From a checkpoint of a small sound classifier: depths [1, 1, 2, 1], 184686 training examples.
Rows from block 4 of a small sound classifier, named by matrix and row number. Each number is 500 + 25 x the weight over its row's rms, rounded and kept within 0 to 999. All counts start at 0. Numbers have three digits each.
After each channel's rows are labels from the 100 clips, of 14976, where the channel reaches its highest value: "top examples" is what is common among them. Only what is clearly more common there than usual is listed. The data: single notes of musical instruments (NSynth).
# conv: width-3 conv, stride 2 (model.blocks.4.conv.weight, 128x128x3, each kernel summed), inputs 0-127

conv.20:501534483453496516497520499462498521515485500501509510522473496493472496522492469465475524468542470480467476492483516486484497515551514505511485492509502457485472493479511519490456503490510446499519475479524512481503531511468521535488481463478519439479461513453511513497497494494434499490497462502472495521488482517532501525502520461510560514484452488590520508518470526497492517475477
top examples: octave 5; pitch class E; note: E5; organ

conv.41:466487489484523558499472489497492539444464542536472497518498489470490501526512482453487495468525496480457520497510497512485513508473488553505510513527522485496474538509527563506497535460503484468498470519529452529528510518525531493491488488512506475521479513520492487488450502522507487446488482518477486478467474474529497477540542535482503534495493537490511526532509474516557512495513
top examples: pitch class E; octave 4; note: E4; organ

conv.107:519508512505450514518495494506553507482479508532497468456492442478519500488562496464538514481522476519479514482507496512505476527453483490506553479516483484542507503533464501469470537484479517466520509509481481509531490499516473521566497553481496545463472492462547474521481482525511486505495475527522487474474487534460544517479513472472509494519522517484473524510500519483494489482505
top examples: synthetic; bass; octave 2; instrument family: guitar

conv.48:464474503506494507481486491486504522488490473507509522515514504507495446466497475476495489481517495476490517479492487482508434455491517496528513468515492499512477515562500496477514501477481545494498543514472484502490464511495542477504470499468512538551478510479500488473441478565532499435465495470489487477493518465486514490469466498477486516507471471442456550521523490505520517516521
top examples: pitch class F#; instrument family: organ; note: F#4; note: F#3

conv.97:512480496520520496527528480506483504526499544503476497489525517470503516487461520480489501474495460520535577503516482451528524470476456532478547497498494527497503542506533521495495505507458503501523549486546505532546514517513504528492504520533501494512447500518521505490481507516550483495554495523444500514471504488519499478512530533490516462534530553495510507502522525467476501481537
top examples: pitch class A; octave 6; pitch class D; note: A6

conv.121:502504517542521488480510513516554495485468519490489491494511527516496498465505491479500484480498510462472523541479488460500504468536431518548517524499526530534469529520484527443487537450495520474487486504527516483511496490477465499516500513508466496509463493501476513503465494491534461540468530489481474520475463506490497493525524489518467506510484516516536483516502580462483556476496
top examples: pitch class G; octave 4; note: G4; instrument family: organ

conv.61:516496502506486475515540514502549467491487461510497525452524476479523511510500468523516452516552439482513471469443451487476462505479498471467491512448455471490504475507473493503474497477471497483463523502483497483489467512463488499524480514473498498457485481493541449524529511485507514521509491472505479526470470525481490461456485489470544456491509495458487515502492498507494509495479
top examples: guitar; octave 6

conv.106:480488471477541476494466440529481508483443510504517535479476493480502525495471528513496487486502460479478483467510467516477495498457498492533528529553498476459484527507488510504490487478470486488499520473509498459548483520490511532504508494495538491505485503468564506516515507498491493460498518481539488485522480494475542553445490457516522474479487477536478503509518538470503497482437
top examples: octave 2; organ; octave 1

conv.104:522467496495519486492487517487486486505454502564493468486484504481482507536448488497526455542502493515511496492520481441442504469484450473466542525454525534442528482486503469483508475499474480525521497482516507496487504480472453504467510465498445493491498471507515487474471528498474482454486513482493510506465482478457515470501473513494518487505541532490455482466481513493503506502489
top examples: octave 3; pitch class A; note: A3; pitch class: A#

conv.33:482494515527464509497506533466498528473489501520523518524505488473500499519528528438519516486539496510474504507445484506480441491482483467506445491435523548483500470483511545454506530457484548524497467514463508486520513512470497499512499547511489521503508478500505498489450485517534487507463477554507502502484473490504525525498438493515531523520471500519527544490490504500509518485513
top examples: pitch class G; octave 5; note: G5

conv.8:479478498518518508531518491510521518512472507534487511462535489448519511517480558507561524497543485518512496452496503506465497525488513502522481509452499525518523492488485533479508520501506503497504482468504505479536511464465507553529478528498499461499472472475528494510517521490513515516505477550476537450469498537503526509543446505509537493499439508537500497504490545470526496456522
top examples: bass; pitch class G; guitar

conv.42:480484491473535548515507499515494520480468553525502519511495503515476515501534506480490510515518522481491514545505530482494490497544513506539527499565540491511512507507506517497488535480555488499523476494533486507509499536533473511507499489537529510501523552533493555499470486492481492499493455500512508480513477514526503514525530479532483513502487495537497541534554598469512499466524
top examples: electronic; organ; octave 2; octave 1

conv.25:447506503521492487487504511507522478496489469478528461512463571560554493475529506532502513504483510518495507479488481510521494500489559475489499472494507511541475526514470494500506528514477517501476488476493469497514447503502521464511503497490563514581524512486488523493541488524525531530513537492508485513519545498476522543509478477494511486506475458509485474527551517514512487531494
top examples: pitch class C#; octave 6; note: C#6

conv.57:493503513524503461504503500530486509488500514502482450470501494485470485499536486519512447469564448499499487465468495487508456468492480509549506520464508537480464502492512505483452524488462494494460478512482522477477473504503494502539474496449497486479458513490509502518495487494519486524482507469504471499464484540490513476463493493483538516464476535546493584507514555491510492487486
top examples: synthetic; bass; octave 2; octave 1

conv.68:502504483558508512475551495514484489467493543481493479488503498481533539517518502514529554508503503501494568508529487473489514511488507526543519520532513551542448498518509506533529571492505530523462484486515476515515468522512516491507491514507491514510505530432508482531517532527464489561472524483526486501486498530549520484519540532504488514512514503504469486518484493507524515501503
top examples: synthetic; bass

conv.81:481526466482483483484485503508512502492530471498474470489516466456490497529510422530517493478510467521523457468480497491473475518483521476483476455491474474485471518487515500496501470470475482481452542479468457457495483500484535476518483477471456519510519497526507452533535530501501524496482490458479525532444501494466485487471464512472500509459482493491493469478460490536508494506476
top examples: octave 5; pitch class C; note: C5

conv.126:484499462472504512558511471499524521504567496481516512482505480456529484522491529528528546480488485516532527472495538539474510564510544529489470518506502481512484523496486449508504509479543470478505508456517481510564529503505532531521466469545509466490475481476526491521527517479493537510548492501492527511464472535504521525518471508494534514472510473512496485498521493499490492501494
top examples: pitch class D#; pitch class E; octave 6

conv.127:485502486537455489510555463507510493503518458496507507490477474488546498463469491464509475463519485459499521462488446487504460503478484486451549501509485472494472539520491498478453495476458498468472521462507504515505449500495495475478445507449500482511480474466528469495512493494541473514495509493498452517475505506453508496508519480513476481487493508446474493497511471493496467517536
top examples: pitch class G; octave 3; note: G3; electronic

conv.45:458525493518473480526482501511514473533539461513491523499481487503513487482487465541477502458499449479520526501459479524535504542509522520540519527506460447529474492496503505499454509512504495462467485518531469495483444522507529479486488522499499489563502494528473494485487470530504526545466526507483486473502487513489501491541509507511466431534483483495449498501514483507485467480529
top examples: electronic; octave 6; pitch class G#

conv.73:528527541466503490523474545532523502501500501543474566472501508544481531489541472523466489503541503465484492514478514487536494514481515477547497499524469448549486520492475480475486505479519492426470507496503508479472528512470503533530477501508471479498468506534512511537489488519501478493493511491529486481429466515479477510508520488471485502479496496524516498470489497503477479475446
top examples: octave 1; keyboard

conv.101:495477493494473470495505473505462490505486479495439530514465475499498480448474516473437467491463495444490526496451500477506482513485492485499462509526449481496472514505512525487488519484474515481466474457527462486552447507501487480481468521508506504541480529511443507487478505495488457524479486466478470468484477467488500491510524489494488475472471488493529475497506475476501468453518
top examples: electronic; keyboard; octave 2

conv.71:498473513537494519480471487457497498497502508537473471476544435470533548524512500484543550514488525552508503499505505517529431518463474504472519481483512534491480497488492569513501469496478539520516516536476485534494518487533508476482474521533515544482488490471510486487493527497523479489475471556500527463511489485516513510488510481502492500536519556493497495503488489493512545514512
top examples: pitch class G; pitch class G#; note: G#6; note: G4

conv.90:510462501484494548478476474486484518481461483508472541474509492488505463509531498490485513500511500445479483509480504448468504490476539520493499501521516460471484480517491484475468477515518472497520528504471499419475509522465511494486510478477508507450483456496531500517496505493499495464465518454535430465493459465516504511485485486487508532440473497495480497500447486490497495492459
top examples: pitch class E; octave 5; note: E5

conv.76:476541483510506486461490485523515499494495500450491453480537456440486490515511512443494498482504478475505522499502527504493547497493448549523505511471526473478484475484504512461501510489511523484465487507504510507501493479499465475495472493499493534486469492488478489495478484476589545502455528499475491545464468530523527482529487495497525498528496553502519516526505493453503520517541
top examples: octave 4; pitch class D#; note: D#4

conv.95:492520510542511492496492499555498500522559497520495513496554481505481517496492466529481496523508513482501477482527496522505481494476517503547473510490494504469495493531494509479517504514467552513468537529489466501446503485495522467487484522467470528531522542533461465513518510514548502451494556483500482491492522488461462465521482495492439464507507530466494487496492490498454531555513
top examples: pitch class C#; octave 5; note: C#5

conv.109:524464521439497482518465504532473494478497498518511472481439471463507535478480530521503469536483485543529543497499469493513482472460492501490541499510494514499511511526443454505548520512500453499502513498499507513514551479517492545495518474526460483510520468495498487494476521523475476477505512540482539466490527509510504473483537538476500442505543513521517452510503484509496501489487
top examples: pitch class G#; pitch class: B; note: B3; note: G#6

conv.89:554502521512510508469466507483493468523492477497505519500520487500500518521545480538439523525484543474497477522515542511500501496493534545519497484499506519519516516494509559503494482525515541507520469539482520428443571485551483499476530517494491527499503482510487499472487501493527502492523535459517453501527491494515470491539523474505489501524539502490505513480443499504478499495471
top examples: octave 4; pitch class D#; note: D#4; note: B5

conv.92:483551504481492516519491536522481503525525445457485519514488503528451489517501473496457498437528488464470476495480533511491528508463514509493478470496483427500476485478523493512492498473507499483514546496499473499498547502507540531485493471466497506507509508509492486500468480489481501497548494459477510530507487511516449495484543503460505530462474459507522530482492471542482475499443
top examples: pitch class F; octave 4; note: F4

conv.123:497484467472493510527489538437475494467455514483484514498524508495537469460488509481500504500484516522459501529490484505452491502505518490487525491537554499468501571492503499539536513503504499513529482480516488528507464486478512526469490483526518450491486478461506558525503502479461506486508533477514541536504492486459506533533527474521499499467493485518490494466464540465450513483475
top examples: pitch class A; octave 3; note: A3

conv.46:495507530515516495495505565512480489498456522498477520557471536531436525497528504487474463552518452511485506516504492460540505430511484517514503525533522491477459511492502528474505494488473477462501471490531483527510539512496486465501478498520471535529469531529459487468474509522463452501488529500488475490448487515503502489503527496470506520473486501511544504473498511511497506505476
top examples: octave 2; organ; pitch class E

conv.53:486479530462504500500504541476533506456511518472465494479547459505501491476462485500510508510507514517447498504526504484465503484514470515502517494480508476536495518469471467507530484481493480506588495463494538503473498497484502550501435473513474507459495474453491482531498472456497497494541525453485515522486452497471479474506527456503482523513527507496502479477497520476472526485507
top examples: octave 3; pitch class A; pitch class A#; note: A#3

conv.91:515505489472487479510512551509506526498501502545515513468462453481463504530530523534477498533502487501509492513470543515505496492498492501506476486461485479503526463449471470456496485502521442502483447524497506482475552486523447536532505490500468498454511484532513494503432486473483473473488473508491476531491484493524514416480500504494515528499479489515479473475490525513508483485502
top examples: pitch class D#; octave 6; note: D#6; octave 5

conv.60:532522523529531482482506470491457493510502522539500481523507465459496503462467509515518479515516491518498533487537498455515433457489494488492483534486522564499518482477532499496522478509536519490482510514516450533459514516493482521470531463523503517502524468527470481507519555520520518507493558495525492507502555507478510477490489511480482486473481542454506484491454471523482523493517
top examples: pitch class B; guitar; note: B3; note: B4

conv.88:500511480529517509492527487583470522508498515519508482493490494482469552545515502505519494487549492499493539499538501486517466481498529483525522496521522521458508516519518496469473524496501537528469513506502485483482489521467545498512544502483540511532505552530512520534515517511503485464469476539553486506508546530533500465474536508477486501468494499501506567528547515504494520527492
top examples: source: synthetic; bass; pitch class F#

conv.29:485503501490479501532449506469553491490534502487488503489498457494481476497494529474505553485559496496498481515474496505458544528507455499457518481514476460541530507492475493472490516480496473477500510486453482518564484474514487457486436483514466482479470480476492495483473477476499500483504467470479512500487459494496465511474515511459469518487531467497442479473487481487489473481507
top examples: synthetic; bass; pitch class A

conv.64:494476521476534515485505460497520512481463502534485555487508490530509525520546481465512515522537481493473535514524475503520479539464526511514509560513518482550484513504477519456514504447477500523530476536523486485500517507509496491479518513538496492499515507496485509543507521498512473485440500521570504494498491459481540536521496472527489497518486552524478473477499536505492488444483
top examples: pitch class B; pitch class C; octave 7; note: C7

conv.27:501473513504519549477445466470515515488475465499506504495521505525526482520520485493489523468504484485495466501467493524501458546513548494487482484495508506550490501531488552474439464483496560493469493531466495501500490493493530438471521544488510493520490470520483495496539522488486496528459484482526457508529497499490497546518531473512478542524474518455507507495505472483529476464497
top examples: pitch class C; octave 7; note: C7; note: C6

conv.122:541502465478470534506515472476514539501490476435502507521522499471473492517468530512497544492489572529473496492490496524472481477522545533493488483516519519487535479499505529555510478497528492486555545495471477514491569526515503530489499504494494532445523508456506495502486504502488499522540469488465511508485472511512491528470498483484526535511525502505529506491473477549509538516499
top examples: pitch class E; octave 6; note: E6

conv.5:509484474465528499479492449456473486524490480483518534533512475462488428495500525454488504500491510492522560517528521481490456492478506481473460540526484535460565496502526489478504471521547482525501491539509497481505483528492479501469546526510526497493543485521487488469490515472501517485481498500513488518560524467487530496473510540512500500490471499481494472478462517520467494487501
top examples: pitch class B; octave 6; note: B6; mallet

conv.15:444521462535526503507504473503532498492512489460507516505564513487490479491467464505500526426516525465501486497511526505484487514503476506492477451474524542492494491489534537487491470506471499533498514488482536457532456514441505523494489463442504516505495517488505505501502475487541493503532503475527492527529471499461465512497465454498485557495466462489494497511478513500458499495490
top examples: pitch class F#; octave 4; note: F#4

conv.86:493495486447482507525511507528484524462473532513465500487497483502506475472501528500495492502541507482484546493498513503474538481465511540531537487506502484482524495528477483488476580475534478487530488503521487482503481497487483522537503457514521487484492544475549512498470471452479463477515510499483494520483470531515533498511528511487514493495499493596473493516516557474517511466514
top examples: octave 2; pitch class A; organ

conv.38:514505508538469475539503487446531474526511518523522507494488509508525502517491510494532565495456510579523537473479511541514525508524487524514545488490484505538488486481500521485481501531544520502483506507524515517515545482522474520495483523523475506472472452498533506483494500471518506550548528523453504480494482512515481497512498527508502460534499556496519515477498491436497502515517
top examples: pitch class D#; note: D#4; pitch class: G; note: G5

conv.113:540521494520533572458514497513472543458504513508512532517511483456494524503505513483502518508464543502488506504543520490509515512471555524486488553487510531497497460518531486550514499475509513500519505506511500487512541527484516503462524544512568481516518550499507478526512565537519468456494531513492507493496488456520504512512525525502495507521497524522481506490475481521528539511494
top examples: pitch class E; octave 6; guitar; note: E6

conv.18:511533502534469511477502490487478525549534473511556506488522478455475477543485515480499540479467488510547493470469500518571484527489508513455496486470476524470511473478531527453462470515500534506483527534499493500514491476509517507496490555474484489505495488502493503494555499484491542525518495535482483476502537518500499488475475506515525483550502536456507549477479492523517479505523
top examples: pitch class G; octave 6; note: G6; pitch class: D#

conv.43:490519525484514456502512504497564489516509480491548469454496457465504508501492535539482485526494462451502518485474539478478500478480478503509422522469483483501504414496495524484485512520544512498464477493501480477557523495488484498497503480504476481502483489529480519507492514499514559490480525486435511485501509518454526511496492522542505483501498508490516472475518464475494511497512
top examples: bass; octave 5; pitch class G; instrument family: guitar

conv.87:452473505552489514508522504526488518498520505507484530459495484489556505506510471492516513489516507500492502511460483489516479527514487530470516471484516478517466538539517554455453541456457568504483527499488477499509458514516519457502499527461525520540498539518528503496506478509530472554466489483505477493494480530483492505527507461501506553514473518500470520504516501484520505514542
top examples: pitch class G; octave 4; note: G4; instrument family: organ

conv.36:489525512494505535490479515523491521490510491498487505519520507469489467534470517480510555518519506479466482489504511457467509473506473497484489487439507498443509538530569548501514472491492499474499507451499491489552473507434537463471503463511525494528497525513537507489506481512478516466533511517500535516520526462507478510529504527499544536472479485522510492536484507551499504520471
top examples: pitch class F; octave 5; note: F5

conv.111:497508531506493488487467493505500504521466516482524450448510501494480491474519527506509497528522543506476467538517514514480477505516450475534490484523480535514536484487445496536529488520507487548578463440496558497499515509496502529515508481537460506476528489492506506488470479483481543491509534493498549495513501478492476484485465478515477527526511485492483499490516504458505525535448
top examples: octave 7; pitch class E; note: E7; mallet

conv.99:507468517499492469469559487489490505477486493526464509483460494499533515527507484492487498507474503543478528486505418461525517479509502505431480520461507457491469480543495515482513484472472519464482502522557468501456529476505490497507513516476518500476489502505531480511448532513491455525471494499479481538438477529477491486502515514487487491481519546464504500500467506515505503480505
top examples: pitch class B; octave 3; octave 5; note: B5

conv.108:532541442511536495543518514508504494495506528545520484496514476464470551464480474498496480499498491519517507500539516550545504546477482509504536525516510515466503519532519474529488496487471488497524488477529480506480502539476528523497479474486480488496488531489466500542523514480482481481495462521471572487507510495501470452502486530517513487533545521464512512525505471532516553476519
top examples: octave 6; pitch class G#; note: G#6; note: F#6

conv.116:505467534499520500481478492489493486539488507467490484488495539539535509450477503495484456517498500510533490550489493476477490471495500494490516494491483521501558505523483485503549503561488499533510518501484552475436487478448487491474526454474484511500545481505500519458505475474479503482493549485501519476567537506475471492462489482507496479516515496472466503464475489510454487497475
top examples: octave 6; pitch class C#; note: C#6; octave 7

conv.14:526536541479485501483463514471488453504463495499510477524469527536491490456493469509489473559490485496527498582503458505495464505533481458490494519527475491500524513500479477494517509489525475517528500512517533496483507481492477474501525497501461488468510473540461542507520466476457527475490489475540489500542531503476503547476502473484467489504529497488528467475495534501449501506474
top examples: pitch class B; octave 7; octave 6; note: B6

conv.21:520499494533499489515505461539495497511505518525523446441478488522513545524561486553536505494477473502505495459487485492482523458490513512513523520471505486515455512508487480506507525525499507456465487517491487456507546479488490543535508495496509527505483495476542456534500527513464482537525517520481505501439506543511559486448492521501510480513506503519524521490520499511498516521456
top examples: octave 6; pitch class D#; pitch class A#

conv.96:504485491505500484507534472469455495485471476477497478474521452444534483475471553473449503501484548522493496498497517528495507498456455512439495514481499546460535494461509521480497469526510500534502483492515524528493484487509473447488524522528489515472517472490483494476505495499450516491483519527481504479549537478538498523494506498477476498541518563494467482482482508500502479503526
top examples: octave 5; pitch class G; note: G5; pitch class: G#

conv.28:514527495511511464518477499509446482523517459503504480499560494501488540516460513488492505479462475494516463511530485503547463513474470493490474492481459546499522525471511509472485471493485512531494480482436547523501461509484540463461516485518450505486505507495483503478511490485518493480500519502517523494515514441476455456484488495506503512550537487475483443485494484521471521505463
top examples: pitch class F#; octave 7; note: F#7; note: F#6

conv.30:487484478499466517456525514484510542488536480510506506481495488509537466548479521503504510501479514532470567493502477478501516501521510525482547497522500493503496491550496503526525524491509519496505527512511472523535508531520529488513532549518520500537532500468547500500489533562512482481478501511476508493492522525516526498489542547491492504500478519516470540545508488545570506524564
top examples: electronic; pitch class C; note: C4; instrument family: organ

conv.67:495504517498447501492497525486545532483522442433503487490465503479498503556498507474518489520511520470482502474497491457498484458479495499485491524476478465529507490521487469532499466477485483498505546467484489471555510481495514488510505530478482546485510492496515500509500511520504541547512484503488473513481494474486543567473504493483523523492530481469513510484454433500535504546514
top examples: bass; guitar

conv.56:478531480540537519494537475493465506533540548482534474489530528493532524481444513519539489521483509540503559498523515520518516510527470500511538509481500531498505501526524515540550511512520491525507544488529525492489493511506511495492507527512532491549518494505481536514534517491496526545555542521486531481511527536488498499510481542549510501504509520491510496518501488497458551540503
top examples: octave 5; pitch class C#; note: C#5; instrument family: guitar

conv.125:523484482483511520493490463483536515520494485515523491498480486518549476491507550566540511487501485532517567471520499509484517510487518540488540498495505493540485498542504488492548526523533527480505508536521508520528521493532514562511506518514504519520534508461539494483489550529520512492484512515503486481478499498492563496460482556469518480513483519505484496562503477529527487512517
top examples: octave 6

conv.59:490491484534470498513565480491482521515475527496481475509472480475497515535458512498459487496489461472490527463530464494488492477506467523507494505464498469483505504507533528476451528513514475507473493443553513480502466544428529511499456492492522472492446537489503488516520518498463491525545492481466479509480469510514502487490475513519547511474474473503511543537520501503503517493500
top examples: keyboard; octave 2

conv.115:534497481511497468511535429455528499572521488480546476521468463461488492462512522541490493491471524503551486452513536517503490512487531515480483497482483525510513466493502471493494493583518487488502497494513516457459521500513484538486525513516492529467532517480518508492528492502502512496521522478505485497528505499507493476455491513496473471543531490483510457502499446499477504519511
top examples: octave 6; pitch class D#; note: D#6; pitch class: A#

conv.112:459548491536514468560511487526472483530493516513521491529515546544476521482471507462472483490494474489506475532521501541547522521559460485484515501526495529468489551479491485528488505496516458534537491492515540535517483524479493503482502487507495498477498511533496535486520457473482477485531468493481487511517509498537478464480517486516466548494493482501536502522540496505474468467528
top examples: octave 7; octave 6; pitch class A; note: A6

conv.77:529488485510487460524514495513514524520572506515499470510511490493494517503489497503500531524492521528523534468521505485526536463502486535493539481506521492476522479559503508537521515503535533505472544547521477511485508519499521532537522507508493542514515522504519518498480519544523529510522533527471524495462526504540498468486504556458538502470517536505529533539516486543544530526484
top examples: octave 5; pitch class C#; note: C#5

conv.93:512500492486504481520484597537488499493482511503485497497477546548492502481505430524479477513535495473506504534474484503512465481559499490504459501519518469526508535473488465458509524467452478472495499481476513500524486482481503478531488495467529483525509522518508539512474470493482473473465494483520504522519500511488477521470507483506488525457496453541475513503516566503510513504484
top examples: octave 1; bass; octave 2

conv.35:507531506511508480504544488482482495518483461490508467496505488465436525528499476455505484497533501508500503423498507478511483486514455496504504477473511509458472442474493460488488515509502546520480459512462496464481501533477493546497513511487509507475485496482512478558479520485534487515498498498512493505465473538503493440487468473511542524503485508518561527503489516509514556530498
top examples: pitch class D#; octave 4; note: D#4; pitch class: A#

conv.62:523495502505541524484552526459481528501535511446458463525531461433498490517487461463512511478483519528481486489500493509495527500523462525488519499483554508457482502494517482546501474475476489502504542478500497518492518548481519492496502463464533485479492517480545464495499518504489446486536504496491517526483467497512490469484533469484495526485517514492549511518474460509536534512510
top examples: pitch class A#; octave 4; note: A#4; note: D#3

conv.79:527474455450498476474519524509490505523509486453520482538479482461478495499468516517514503484479499504485477492489470463486514499525503495466506539513487510484573489487496484540518492504550494506493520461484508497497514528483478480509577484501520482499558517501490541452498499485489502501478474493461541556517534506504450491481505517480491505461494468521500492538491457552531506501478
top examples: pitch class C; octave 5; note: C5; pitch class: B

conv.47:471426483477469499526539482453520529481493479510476517501487472476493490542478487466522483478505464494488487468514504535478489497472494503445493464543487477545536542526479456511468490505482457491525506531518511517555481490508496519499501527532473495452486483477517508497489508517451500488471452500498522502501457529468528490482494519471489507487521507498511484489520484541537518448507
top examples: pitch class G#; octave 6; octave 7

conv.31:474538483504467508489489522497505533479504526500521475475506502504482514494483474470518484469524498522499503476486442487478492491493449480487504476496527524478458449491488489517524494463441542484478497503461460444464483532473497522514469500460526487519503506456474477507498529526576515447494514506477485511495480512470500462482473490525510502516450493523488536546532511482518531506502
top examples: pitch class F#; octave 3; note: F#3; source: electronic

conv.78:476471547506475466539496476496526502501482458481510469483479536530545474476491483493506488467520472494526498463541459491487465438489497460497539499516481509496525513515515494488494488537462522492514539501485528548521447510499538497502480482497521534506494485476532480517497479516490518541522524474527463475525519519478505522473535444460502467498550487472491494509528499470462489511513
top examples: octave 6; pitch class D; pitch class A; note: D6

conv.0:512488513515534539505520489503497545516481474497495492516508501528508484564551507509523521498530476480509526515504492504509494516478530514551511483492502525493500515520556517486461504529492519492502505466493483515517530520492521505541506499475584533532526564484572486533525506493480503504512494495550482474497515527559529528479513510514533517507511474518507548505515496487547487523476
top examples: bass

conv.75:511503473473496499530513511536486517496504517492518518481509486490473524469481511538489553486506491464482475489479473524459492520463539518533483496491480428454531481481493469507482505503519443473500519444521500449511494509454547507531479487500507435536516505486540477508472499514478479509534501488491525512465500527468485506506475555469531511480502450509504500522494474525475507473503
top examples: octave 5; pitch class C; note: C5

conv.80:541514486497504545520485460479527512500492517454520492467568475490561518523493533509546541488509545523508486490494529537464487523472492516506535505488501534528558518533508555503494492535513532538506496498461493473516498471510531484501530478476501515505496474510510511504577508483501510508499520489541517504512530498487523553517491500493507490533563480499517499514503468494483496510479
top examples: octave 5; pitch class F; note: F5

conv.66:511552496551538477494476499543495446514500479513466492500512507501473535497515451492519498486518452481483467468481492485521499512501496465509488538474481458483467511465519500486474476470459495478437508492512470491494497468492511458494491511465486524516454498569488516549523493501539495519498526467530455526441474495489481488525476498498483465475508502469513512480480490492480493524505
top examples: pitch class F#; octave 6; note: F#6; note: F#7

conv.102:530455513488505557498483469461513527527511478468503535516489509517550473494501533500477538525463531498486500477457551495482525465518531518503486509534448487536508486515498493467530509540523484497512509520496493491483530479550492465473501483516460508509516472491499492456470486495509481510506513475463498458525485487521511503493537480464433493485499497483449469467498445500495479493521
top examples: octave 6; pitch class E; octave 5; note: E6

conv.124:510460455449460505455525512473511502460502455467527507525488571524500492524513501507483492485472524460480455555496490511474521520525506517472481472504470466497530527509512483524530474477498525535521476518492521505509481518475492490479526520466484497499555479498506502466499499505502510481483485456496496557545513494516528519473492482485478518476496487466458478519491457541498470523527
top examples: pitch class C; octave 3; octave 7; note: C7

conv.94:490503562510478526477456530481500486464487504505486532512549478492479550522498500484477548519505505485474472520505473528532468508487511482474494506516485467478496493494502464515458438456495502512512500530460529509497500507534517497467481497453504530450492490494480480556515532489478452498467470492514489531511469455468512514490474442493475533514509494495506471446469488502499499489496
top examples: pitch class F; octave 7; octave 6; note: F6

conv.74:538502513494502562536472508510515511483500527481464497482495530532529513483477500516529511518528554492469479465515461525466490524489525497507524505541516501502503548508489512556541493500505506497532541487501492508496492538475548506478481468521548505526493525468504487506505554520513486469535520478507547501488505457461498551498494503517472516485519459483465454507486515524481545530478
top examples: pitch class C#; octave 5; note: C#5; octave 7